Weights of a small masked image model: 5.37M parameters.
Rows from expert 0 of block 5, named by matrix and row number. Rows with one number belong to one neuron. Each number is 128 + 24 x the weight over its row's rms, rounded and kept within 0 to 255. All counts start at 0. Numbers have three digits each.
# up: expert up (model.blocks.5.mlp.up, 8x96x192), inputs 39-77
# down: expert down (model.blocks.5.mlp.down, 8x192x96, transposed), outputs 39-77
up.14:096114135101120128096127109130104124109162117106131106118102152142149138082127065145102108170118131118115145129136157
down.14:108104138146125151107163130109138101162098133120117126104108090135152114134143148109130080150125134101167149106127129
up.15:129093109133168131127102102150111121128132148114129171110138132115096146133134118102142176153141156143078151144153146
down.15:106139127132119121114114137153161097137109117184147092136152103136086125127129109132090132096148157145085157121096120
up.16:090090091131104098149155112123139090122133116090104166140125134151104136132079135109176155112146120097084121127122121
down.16:159132132061163110127149091181109101128183134142117146129111131108129104121082135152096098157117125116090145137138110
up.17:106122160132177133113093143058106139164170165180120124115119135184144119161110130121071149154179097149149177150132103
down.17:110154061119130120128111101096170140085123161089162114125144120103122132091108142156156128111117108131075133078135138
up.18:101151128128149145142133094146136154093167115079082095147158137123133083092156110142132082108131103114105144126087159
down.18:138107128148118171112142144173140087116139081147151124109112143118102136134119125139111132101147137124085117153082119
up.19:111105109121108164144122120121099114117133141055101134137125149150083137095147110114123116104174202144158143118126127
down.19:152115154093108099161132147130136168068140130142166142129108119149143124091114145110137110184081120120131124129094154
up.20:157136123111152103112092139144215125089126109104090129140124127102112140079099166127101080114119130076135115144150165
down.20:126108125187109145124159113188109113172086171144137130127128134117116172176147115141159123154112155116117112128099104
up.21:130162101152127112140155117127153117139143101140142053133152136127115146102167172112102151076120079148131156145137109
down.21:178127105112139140089085150126153120112111119144117104131109146113103120129138111113130135145113132168115069106110173
up.22:127138096157171106111101116061092172152154163144119135106139135154118151110137103116134096127103109168124147130088159
down.22:086154134056110124172138137118125142117132071101150145111092083131127075158131158129117148106141142115155129122125119
up.23:123098128121184101107109118128160155160123084102096181127138157158135151116087120135137104120163158167117176154138145
down.23:153107107127123148137118168139113134132121141149092133088114129100098105097120105085121094109069125110130147139134127
up.24:128112124134142153109101098137107105119158135140110201187079130130129134149122104134081114151087103103131133154090111
down.24:143135116082113145111075175094105100176177157123139101098091093158121140087151102149130168131131158163126149118160136
up.25:098090161119134142103148123083111119098132116165139136133120136125167133139119122107134144140154116135129154123115139
down.25:134086135139130138127159094086104119109146122152127154157130152103106147145140095151143139162114125156083092098147139
up.26:099112121095135176131128151105183165167136175119149122145152137157134145147131116162153139146178142113150099152153143
down.26:170112107123109124144099103090104155123127094131128186087102155096099133115119146138117132136137104152121133099132106
up.27:075146126130115126081153097179146134103125117141097145123157089080078122113122122140096132125098123086167126114100134
down.27:131151126136168132112136134178131145126106097150138123132083129166145070126143111124112128126105082139078103130137069
up.28:097105139182111144143124129118152105161089142107133129133156141108073129139104110137135153120178130080121113167164106
down.28:131143163094135145154107142145105128174143114128123150120110112187107134091158129147104147104114132095125166117107163
up.29:091149165118125103156158094104120136077166105148134124126105151101123174168095113166107148167168147163117147135130147
down.29:132078156133095130136128105126125115126126138183140110121132137084141153148166150157169097155115137125150141112130131
up.30:110148174118166154162091143104124139129171127111086136083141084163103116111106131133075108145090150141119157092113152
down.30:151154143124136150095171143110147102158121128105133156139123144117114102130093141123121177162127110076136084136141101
up.31:098112158143147150132183125106160118137158121110151137127147127138137121104094077089132132096101130107080157149170160
down.31:108129109106101104121121094159114145173113157138153136162136131101119089160160143162119137141131132117157109117121105
up.32:147158146119157096071097163149101126120173128110104154132143130131180117135145121164123119135113143124146140117114183
down.32:077091065121154151160101119106122086073139135142146092089104095141110141111117124131099102130135099150109153111108110
up.33:138111138127121126154118144155098128128154124123125154099120111136159120117109148116115158166137166152112142160152124
down.33:154087144114113138115110119145166163147125163115129168082149158100127097138142147130114147092120087118140115130139130
up.34:154117108112149148133099127122136163114105126159105169109133141118117156129093135143107137131149121138120111145137159
down.34:141171145163153110105139140134171166134142114089086141154127148122103103088121124098095102067131117087157108092148150
up.35:078135129069090093132118162107163096109164100102120156075116146121141122075110125115122116154141144116091113136128125
down.35:132133128160177156136110111176096176136085134122087158128126123178104101103130169135108133098094130117148157121116134
up.36:130109127102111121118119093159113136122146142105102137104122157124174121103143130125127128137095111119124116145129133
down.36:158158099099118137165117171133140133114134146116129162119132077155098137122128170083124124096107119112152126128126145
up.37:139125107163198139139114156109145125070141164142103102118181085089160111124147158109161091140136105124170130107104120
down.37:095159118113127130121104129128098134206102118103141144129119143109114081093126103102092097174099144104151141134151125
up.38:124129111171159137092139095127092120128172099093122092133105111129150132145141069180112121141105125111132134063122098
down.38:145105162135151125127131166089119120146185111123105143109107118131147094138133160166174150161175122102151137126100134
up.39:101142136075106118078155152135102110099129128139103166157102123132123139147123112132166148113124183142112129109136150
down.39:125116111156131122144091165110117116164165129118130103145126111177156118089129079110125099128137140124146117161151122
up.40:154096184113181116150133145150126167156156111167136145112154142109090063163136144103165133120148109142156141103109125
down.40:095141130108135124105152119142121121101171156088157122094116128129152098115080118097101165084105126168109123144114129
up.41:081117174132124126135135110056083146119141100126140090114128144133140115160136153123149092143102090121165153124113129
down.41:108136127116136105148127085105148143126083147132116084135115122109155115155149072106135123130117138163095154123093112
up.42:131102128125131161117136108120164130096162106135126132130132128113108141169101165129145104088132122104106085152123103
down.42:087166151123131113142137088127114097142149112159135096128120108160132128092108090130183145122149148147137142137089150
up.43:171141177119068129133083125142094132099124152154079087170087127166116128163147126072129099119094144137137140123139110
down.43:130134111139134135103159149105130150113145108090143136075103146138104128104093164132084174083119084128115143133143106
up.44:096169109168104114132130126074133174091142151141107164151155145110103125140138109165105133138126132145112151154141151
down.44:136118140184131121108104113111151117146095128142117088138128148165085119085141118118113112116126134128126152128105177
up.45:135123108099133111100127138098139088141126128113146089101147117123084131113121159148124134103130098117123126129107115
down.45:122144131146114127124150104122101132140073138140099140135132096089134159133132123115125124100133120141136141122130104
up.46:115114142114117120109088125138090150131142103129122127113154134069100111174145142154135176120144148086117154152107105
down.46:145110127126145091095156120142148142099117134131171192072118105117156133098104083156141126157114091144129133136150134
up.47:134130150096127097126062099130170132104156090118143093117148127125110113112148116122161129105163159082146092134157114
down.47:141132127132100160135167134150117165123108108136140145111097116115103121143121160110149141161118170126137112109120167
up.48:134108129122099099172133098136139132089133140152087105103131142103158118057101129124117151121128123132108123111120132
down.48:153119112155152134121114106139140114137106172144117136175113139124126171142137095107142112111093147090103102122106101
up.49:137120146099151131108111131135089159136134148141149157088118123136174112111148129142151132144162113165149171112117098
down.49:171102129125091142165111090144096152100097099126127105139149135155147148077133129114121116118109098144146136110122148
up.50:108119093121123093100105138122098111123124141154096122093132122146102116155135129149112108131114125136088099105085136
down.50:130132138129142152121094143095135114125123093084125191140097123131139114130108110120153162096130119107117159143136116
up.51:124120115135138172140178140124138123130095146117115165110121143145089142179160179088170160125110178139149144093137117
down.51:141134193112149151123095135151136116165147148148130119183128129119108099113105114130104139107145122111118124095136129
up.52:123101081175158101125139174116138125089117171137112109127194103150144121142099141134093159158120150148077165131128117
down.52:140127145124122095138132098146128125090144146141129118135131120111127119154167111187137116139175129138130093146132129
up.53:129128123136155124140092117138161127101155162095151147137116128154149150089141114170106149158141143084113100133140142
down.53:073142161126128110120126126136083140147123122146144137141131087111142111103129154136122106115090123142158098124133145
up.54:154123115103134109105100130149144138149133164154147140114133149112125100118161171130095113116098141114192127110154148
down.54:139123124145176132147124108146105182143106167086147139134102134194127105123102111112110107120133113131080123149108119
up.55:154131111105164118123137131128152109137154181107127108114149160129122108157106084166128155148127104097115161167112144
down.55:116123102110133132129081132144103136119155084104108120129137112146085107136089127178132100124130142130141110136124109
up.56:126134127126157090177157124121092097147158139127126116146118126126121152122116151119115132103129134087128119141151167
down.56:140169104093129119116106141113127174083148113158128158147149105124113086148129127150108149135105123157153123142099119
up.57:121120138160119132139124091115143096102142142138144144165109127082115120104140128125085157115127150112083186121113122
down.57:114096147118106138123101131106138141115085138126125124140138156135150164109100156157119159157156120144113129163145133
up.58:155089109115096095139120129139124119100143081157112133085152125107157115100132135127148100134128159145162097141160083
down.58:105149146121091163103142102167148101120122142094108133136153162139107118118114097143149123110062146111106129137135112
up.59:113161111152128100138127146132123133121122086131098147146157132082163154142111146146159155108153152176107128162103102
down.59:115145142093087105132137083094141120115070135102146127149104121146114123153121154124110109090139122114165120135127133
up.60:165133097137085083118134165166138110136131149123110100138114143127127177122153101100093104127133115123118157140100151
down.60:098161143089192117177137145143132192103064134152106148140155157147118108143126158127153154141111129120083099135115142
up.61:116140157077143120101123141137148133153165102124105139121130165107135129141121155098142142088130142100105139130113159
down.61:150094120122146153158133126131161139153104150149117128154126071135154140128137103134115130133146142137169151104107130
up.62:118152147136105101147098094154158137108113143113117096138069182130119095084093138094127113139145107115088145098093108
down.62:162125145130149119125178107139155095116161107097139162162117125084142152123125111114092173101129162132105113123129132
up.63:130127182060143125111138123107147129132163106137130117157153108136125101124141155120125133106130135126140142141090128
down.63:155136110138106144155146125133132152116144133078109164140094144113120112116102123159145136170158103133126103123126149
up.64:105095122148164130109145144086119146143141152143107176126096124081201168154105119107156094128101162148148162160113109
down.64:133193130108133143136076129080116134149119128107136073120180130135128105138133157100106133120149119097141093105162098
up.65:138112176113122121137124141122096124104104136109147133139146132137175148183110122150095165124149168117151134109116153
down.65:139113173131129130127108079094104117124140143126150125116135134071129154131119156148148121122141124147097100120146118
up.66:130126138164139128092143098108098126155131134161134098093117133163078149114149171068170107142143121109150072128152161
down.66:124131199155124122091157157193136165125168101109127139157116135118098131121125098146162170098121157102117158124114105
up.67:119137116099106065107122134097078161102159101157134098154154104133182142150144120104163152106134119146129159131112155
down.67:151108096107107100147133130152176104124142143099110117107127092195143140090119135112187132156141095092133108136142118
up.68:098111122116129125142142134143144124094175067115147097117117160125135107162147128173127127105167138135127100150108132
down.68:105090127150122173135091111135162115114119116144144068140155153125146148173121105120114135153161093153142162138133137
up.69:103146150130113109088142133155165131123142140139124109118139133098122105154148080150100088136109136101136132127125115
down.69:094128103165126131121105161151152147141163095133148108094144133158124165118153145061113133133118121130090111108132129
up.70:157138131116140098116129125116119128082185113141098123087101087101100164117126145103132157132105134112098142068084158
down.70:123086147098163148089130178117147065140132145163088110141174139167181126115117127136157160157162119129145134115153143
up.71:134162128131115130100167161126130122113138134119121146097122081123158128112121130120113103097114105093159167146126110
down.71:135146149138130101144113161137108094124161114137139121163101133106077104165185144187107131122171107121100150121136164
up.72:124082155084072121148127135118117106127134124087107086166125155106137124136137107112117132123115131129062123123125154
down.72:123116096122191124096117147090137099132138143135155111107130088151143130136149151134157103164159135131161137109115127
up.73:131127084132145130143153144099157193136135121170159083134093096123138092171092159106101162123143145105109148109125126
down.73:116136141162102119136116122091156118119170101100131108101146149148119151181113120156153173129179151165121150119140139
up.74:118149156150190164150127112069093122132151105154143116108161122141090136140124119157121095123113133139116139102067125
down.74:130178172119108089155149143094089129093155074130125118167167151156110125140116120111123123117072077093124137117142156
up.75:140095139138126106124150112107120089110144132110082154091110087146110116143090160111129151135168078110116110097139166
down.75:124185118131181154116159167164138095140109130089160139139128155101147115094118126120118105132116103090179149136153088
up.76:105095136137090134126130163116129156121160118113146089105112135100153121119167146105111092113129104098121155138105089
down.76:107120115190172138144111127151141123157110117148159143116119150104093076111094152104192162149140122158155123106088120
up.77:143161095085193105125153119096132123141110152125066086128171124154124142111119135102161126112080133160146102102112183
down.77:097150101135100124119111150123121141113177134146153153080117120131155131166146126146125142171158105141121134116151110
up.78:105150168142152139093139095154132110151150109087145083113115138131149090119107089162144097150125116088121139155086122
down.78:158125151128095146097161124088145112128149124112126077125143102113090142125104128137176135140134092141126121097175091
up.79:132111134117103132139122088154110116161118125116132109145093125106136121109092120122101104199099102093140160107185126
down.79:127136148099119114089168138109112187113178128097132081091135096133160169158111106126147114104117158123108096110114097
up.80:140127139134116113115112151170131166161161165134158176120121119157137116124153126114139142116158133117197083116196122
down.80:153133120125179148129118102120160159108140135098122136097091146090152120155133156086159117087087146070102129129092101
up.81:129149113124153124106088130142154174177172133182120171088143089125142123125146182095162151154150147110154115078144136
down.81:129124081111096127150132113141126163128132196130120064159130160100108114122121138141122136110150159132103113115097117
up.82:140107127102096133138133144138143094148135133148086115152094142118142152136123101129116107139146137127119155157092114
down.82:111139113123073106116125101135145176143146145146119139146118148091098138148098120137130141140158152084119079115129102
up.83:165102148125142120153122144121196136159180134138113157121169148190100107135133148129157146142134123079130136118142142
down.83:088158152118147140131127131140130158118142127146165116116114127088154122118149124147128105099125110158116154098081116
up.84:101165126100114157147103140135150065114089094128146102112170101173109113114128099140107114114096111127132111128130144
down.84:084117129164133146103148129166156110109079115074109143149119166142086163121146129117134101130117146124145138136152093