config.toml
model = "masked image model"
dataset = "retinal OCT scans (Kermany 2017)"
train_examples = 98430
image_size = 64
crop_scale_min = 1
horizontal_flip = false
translate = 0.06
method = "simmim"
mask_ratio = 0.5
loss = "l1"
arch = "vit"
norm = "rmsnorm"
norm_position = "pre"
hidden_act = "squared_relu"
head_dim = 16
fused_qkv = false
bias = "all"
qk_norm = false
parallel_block = false
moe = "top_k"
drop_path = 0.1
num_experts = 8
moe_every = 1
expert_mlp_ratio = 0.5
experts_per_token = 2
shared_expert = false
patch_size = [8, 8]
conv_stem = false
layers = 12
width = 192
positions = "sincos"
residual_init = "scaled_by_depth"
optimizer = "soap"
beta2 = 0.95
learning_rate = 0.0015
beta1 = 0.95
shampoo_beta = 0.95
eps = 1e-08
precondition_frequency = 16
max_precond_dim = 1024
one_sided = false
adamw_lr_other_params = 0.00099
max_steps = 9500
batch_size = 128
epochs = 12.4
lr_schedule = "cosine"
final_lr_fraction = 0
warmup_steps = 1900
weight_decay = 0.2
adamw_weight_decay_other_params = 0.01
Rows from block 7 of a small masked image model, named by matrix and row number. Rows with one number within an expert belong to one neuron, the router's apart. Each number is 128 + 32 x the weight over its row's rms, rounded and kept within 0 to 255. All counts start at 0. After the name is the row's rms in percent of the matrix's.
Before each expert's rows are labels from the 100 images, of 14976, where the router gives the expert most weight on average: "top examples" is what is common among them. Only what is clearly more common there than usual is listed. The data: retinal OCT scans (Kermany 2017).
# router: router (model.blocks.7.mlp.router.weight, 8x192, trained with AdamW), inputs 0-95
# up: expert up (model.blocks.7.mlp.up, 8x96x192), inputs 0-95
# down: expert down (model.blocks.7.mlp.down, 8x192x96, transposed), outputs 0-95

# expert 5
top examples: finding: choroidal neovascularization
router.5 101 [ 89 117  68  46 174 198 165 169 178 158 132 141 229 132 138  85  73 125 102 116 164 164  83 161  90 126  72  89 119  80 118  99 121 116 127 147 153  98 140 230 146 126  82 171  97 108 131  68 160 107  18 100 132 108 137 137 118 122 122 121 113 140 128 125 131 155 130 139 157 134 147 108 120 109 107 133  84 110 127 167  94 170  79 131 145 148 132 125 129 133 134 154 128 149 176 161]
up.0 105 [134 155 158 134 141 149 108  95 164 123 111 129  71  82 123 120 112 113 120 136  85 160 132 156 106 195 132 114 122 189 159 137 129 137 136 138  98  86  80 135 117 171 127  93 142 150 136 154 152 141  99 148 131 195 125 125  92 182  88 174 168  55  88 140 106 148  95 108 157 142 153  46  68 122 153 146 153 108 130 116 125 122 119 107 159 142 155 163 145 203 155 128  97 102 125 169]
down.0 102 [131 101  69 146 134  99 119 144 140 146 123  89  92 133  83  58 172 163 118 131 195 121 108  75 125 125 103 116 131 113 108 136  91 160 115  96 117 147 216 132 113 142 127 138 115 101 138 171 143 152 117  98 149 211 143 140  86 128 137 118 214 129  77 150 158 139 156 118  87 101  41 106 117 165 111 106 162 113  98  85 170 145  67 141 123 107  93 106 119 144  48 155  76 167 125 109]
up.1 120 [110 180 118 148 137  64 127 158 136 115  79 128  83 121 109 112 113 103  77 119 147  99  81 117 158 132 135 134 121 145 184  83 106 150 143 133 112 138 183 135 143 173 144 154  92  92 139 166 127 157  73  37 167 100 129 112  89 212 158 122 185 124 149 101 127 136 141  89 109 102 102  79 102 102 148 125 137  78  64 186 111 172  82  85  80 113  88 131 146 139 100 160 105 162 110  88]
down.1 112 [139 106 161 150 165 170 105 127  79 178 161 206 157 126 175 170 112  82 112 132 158 158 120 142 134  82  44 108 146 109 170 157 169 153 139  98 166 105 108 115 167 146  94  84  69 130  75  82 141  84 121 141  79 196  95 167 104  64  74 110 145  96 108  97 134 165 116 157  81 166 135 139 172 139 104  75 114  95 116 156 124  87 140 107 154 147 112 138 109 118 130  85 124 105 128 117]
up.2 079 [117 158 144 125 136  72 100 154 123 188  94 177  92  47 154 172  97 143 145 112 138 117 165 198 138 175 158 108 193 133 146 126  92 170  94  54 129 133  94  95 163 128  98 130 135 122 135 159  97 135 152 146 149  90  72 117 161 132 136 120 152  83 165 138 106 137  76 140 114 136 123 114 158 140 126 119 128 104 210 135 141  89 131  97 138 139 147 126 157 164 125 103  88 121 119 134]
down.2 082 [197 130  88 116 114 113  97  99 137  63  62 124 172 126 131 174 193 133 155 130 122  88 136  68 132  97 144 125  85 109  60 174 140  63 104 153 154 115 117  96 142 123  94 109 198 131 164 131 164 102 146 151  93 132 114 183 105 106 147  74 185 140 117 154 166 155 146 148 135 100  75 149 126 180  99  89 131 118 111 144 113 105 143  72 105 105 167 138 150 105 129  86  95  99  95  78]
up.3 097 [ 87 125 101 113 146 113 153 132 154  87 137 168 149 194 151  85 163  75 101 123 149  69 124 170  80 142 171 159 101 147  97 164 132  83  90 109 137  61 143 157 173  88  99 143  88  79 154 126 102 133  83 109  95 131 128 101 103 132 167 189 119 147 160 147 152 185 128 122 141 123 165 128 144 140 112 172 127 170 133  37  88 183 129 107 112 107 149 141  66 146 125  75 110 128 129 100]
down.3 095 [139 145 179 137 105 180 126 152  94 122  91  75 146  94 112  82 149 202 174 100 125 117  96  90 204 139 161 126 111 102 158 125  91 145 166 163 136 212 136 149  77 166 150 126 147 163 143 111 140 139 183 129 181  92 163  91 180 103 103 146 116  94 155 150 137  65 135 103 129 133  83 140 142 160 100 144 116 155 135 122  91  93 117 157 155 152 145  80 172  96 171 176 102 117 100 171]

# expert 1
top examples: finding: diabetic macular edema
router.1 096 [167  99 190 174 144 123 161 120  91 123  96  89  96 117 151 186 126 129 147 138 102 128 168  73 159 107 138 106 181 159 133 115 121 122 143 140 133 127  72  43 108 111 143  95  90 132 116 151  76  54 114 155 124 126  84 139 149 137 124 128  83 160 185 164 112 141 186 124 119 128 131 157 131 151  82 143 174  99 177 140 119 117 138 112 113 138 170  52 144 108 143 159  97 174 117 131]
up.0 092 [141 144 154 190  95 138 144 103 168 120 169 127 112 135  85 137  42 110  95 141 131 147 156 170  71 146 155 155 140 101 129 158 139  79 134 112 148 110  83 117 131  77 124  87 117 118 117 112 124 128 193 133 137 106 169 186 154 112 135  75  99 189 101 123 149 109 138 140 173 134  89 208 118 142 109 130 139 103 117  84 140  99 130 185  96 145  93 117 136  80 117 105 122 157 187 183]
down.0 098 [132 108  83 145 145 153 149 188 107 131 147  84 134 178 128  98 160 113 167 145  73 123 186 125 143 152 136 118 128  62  92 153 127 118 147 147 117 118  80 164 170 153  80 136 163 174 171 135 130 107 159 116 137 100 171 126  98 115 145 104 105  99 189 140 121 105  72 192  83 134 131 131 131 133  86  93  87 124 148 125  82 141  54 135 105 169 201  80 112 126 143 154 118 141 149 120]
up.1 103 [133 167 137 112 107 108 135 135 149  86 147 115 148 117 182 122 101 132 119 110  80 107 145 176 134 113  59 112 160  97 169 124 102 162 111  71 184 109  92 135 140 149 106  89 136  90 100 134 150  71 110 167 107 114 151 102 178 170 133 124 152  87  92 122 162 169 100 129 138  73 145  95  98 114 112 141 112 176 104 164  56 209 135 168  69 140  59 188 167 134 138 142  96 136 153 145]
down.1 097 [138 119 150 127 127 139 156 118 159 118 147 151  88  75  43 124 143  58 135 165  80 207 103 155 140  97 108 141 115 148 127 118 132 158 122 174 104 181 146 156 114 162 118 182 123 174 126 110 137 181 154  83 198  79 145 152 160 156 134 141 191 133 143 134 123 117 151 102 135 162 122 117 127 123 144 154 138  83 134 174 164 173  71 142 147 133  62 119 140 114 144 117 152 117 112 110]
up.2 088 [143 133  89 165 126 137  95  96 129 143 137 139 136 166 136 128  91  99 131 141 150 147  96  79 160  94 118 130 146 127  76 143 101 127 128 201 126  79 127 130 134 107 134  95 195 165 110 111 156 111 184  75 162 159 161 148 112 201 139 193 149 122 155 117 153 178 141 155 141 136 160 166 142 110  89 178  96 153 150 199  96 129 113 137 160 100 148 115 116 124 122 140 141 167 167 133]
down.2 096 [128  68  74 122 119 144 147 134 103 164 179 186 142 101  87 121 127 148 145 162 139 130 171 149 114 111  85  60 118 192  94 127 139 146  92 100 122 140 138  82 187  96  89 173  93  95 135 144 121 148 115 179 173  53 137 109 132 110  94 109 129 132 115 152 115 145 145 113  73 112 126  99 112 114 144 118 145 130 149  58  89 111 132 140  46 121  87 153 149 153 107 139 130  93  85 131]
up.3 106 [137 186 105 133 135 108  64 110 117  84  69 108 155 162 184 122 116 128  98  94 152 151 163 127  96 100 174 179 125 127 150 133 127 101 114 178 118 155 160  92  56 140  98 129 119 119 132  50 144  99 137  73 149 101 111 118 113 186 201 142 101 114 131 128 117 162 116 146 179  97 164 118 134 164 122 182 152 115  89 111 117 143 109 126  93 120 116 121 109 151  80 149 186 138 120  99]
down.3 093 [118 177 134 114 163 133  86 144 129 188 144  98 147 158 149 125 175 144 109 124 128 109  76 121 119 135 133 157 168 140 118 104 120 139  78 160 129 138 115 124 135 168  88 123 112 114 178 167 148 174 158 111 127 137 140 109 155 167  68 152 136 137 113  84 125 147 116  95 148 138 187 119 139 126 110 141  77 120 132  92 167  77 117 169 100  86 149 128  94 194 103  80  91  95 183 105]

# expert 4
top examples: finding: choroidal neovascularization
router.4 108 [131 108 150 160 124  78 101 163 140 120 152 150  38 150 176 154 143 147  91 121 155 135 177 162 132  89 146 144  64  86 157 119 132 105 106  82 132 124  91 143 107  80 144  75 149 162  95  88 100 125 119 109 167 154 139 136 136 100 112  87 161 124 132 108 148 145 119 111 103 100 134 138 115 141 201  92 148 156 133  75  94 112 180 131 110 120 134 114 108 162 109  79 111  82  74  94]
up.0 095 [118  89 179 147 151  61  95 133 151 128 105 132  84 111 156 120 127 182 145 131 117  99 134 189 131 111 201 114 155 121 121 114 116 175 112 170 186 136 155 145 119  97 173  14  76 147 115 119 102 148 119 117 119  92  89 152 198 153 105 125 153 123 141 159 120 112 175 129 186  89 159 131 154  73 143 197 171  95  98 132 125 100 124 107  91 132 105 141 102  96  80  91 152 134 152 162]
down.0 095 [132 156 100 114 178 158  96 131 119 118 117 115  45 138  78 119 134 172 113 123 125 133 153 170 136 135 118 167 150  61 115  57 136 127 120 167 109 104 195 177 110 127 106 141 104  87  76 131 115 134 147 136  80 109 140 182 124  71 105  66  84 149 106 132  79 105 110 137  95 160 114 101 100 113 161  54  78 144 148 123  92  77 210 162 173 107 139 150 147 152 144  98 102 162 117 100]
up.1 125 [190 110  87 174 117 108 153 178 161 154  90 112 179  84 141  86 171  63 122 109 114  34 135  60 124 121 136 150 128 160 133  94 109 118  90  62 130 132 155 112 120  93 122 118 100  48 141 113 124  89 111  96 145 132 171 149 137  98 122 100 153 116 136  77  98 133 197 163 196  90 148 142 126 156 137 131 135 144 104  63  88 133  64 140 126  94 172  92 140 150 155 127 170 107 126 114]
down.1 108 [103 127 187 105  73 136 113  52 181  98 145 175  95 218 162 111 117 135  91 140  83 206 180 148 174 104  58 153 152  99 124 125 177 174 158 143 117  98 146  97 138 166 122 144  70 145 106 177 117 127 136 125 176 183 115 141  70 137 113 117  54 144  93 108 132 163  87  93 127 158 155  73 141  97 154 139 163 112  97 167 134 100 131  95 222 151  93 153 111 135  65 137 104 110 134 134]
up.2 094 [119 106 147 101 171 140  88 120 187 112 155 111 161 119 106 127  82 125 133 102 114 121 104  98 149 133 100 146 142 102 124 191 127 129 170 136  79 114 100 125 135  99 160 104  92 131  94 124 153 182 132 196  95 143 110 118 165  95 156 149 146 113  34 103 116 221 124  99 129 114 165 119  93  78  83 145 136 120 104 147 185 127 110 172 118 123  88  87  85  75 130 102 120  56 130 163]
down.2 089 [131  49  80  65  58 129 126  55  54 135 132 116 103 115 129 112 165 145 134 127  96 166 166 108  71 163 163 118 181  89 100 168 111 144  86  87 154 120 146 128  77 122 114 165 131 118 158 125 150  89 123 123 131 107 162  88  87 119 117 111 126  99 147 111 123 134  88 120  99 128 138 119 158 146 146 121  96 153 137  55 115 123 137 134 124 144 176 116 179 103 111  88 154 120 171 131]
up.3 092 [145  81 117 110 114 141 120 166 106 132 137 154 157 107 155  83 105 120 130 158  99 174 158  69  60 113 138 162 134 156  87 154 132  77 159  60  71 168 161 136 105 139 109  75 148  95  88 100 104 137  94  62 175 143 108 123  71 134  85  86 144 125 123  60  96 133 101 167 141 161 105 198 143 134 174 225 134 137 167  99 135 107  78 118 111 116 114 138 162 180 130 120 143  79 142  82]
down.3 098 [143 152 159 109 116 183 103  99 171  74 211 193 142  85 142 135  93  99  98 155 125 106 197  81  93 101  94 118 123 137 112 141 135 139 122 142 173  56 110 118 162 112  96 139 153 153  66 158 118 115  77 162 128 101 165 108  97 100 164 136 142 105  91 152 143 103 152 152  87 108  80 148 119  95 196 147 111 128  91 161  39 178 155 159  79 151  86 156  72 160 146 155 145  42 116 123]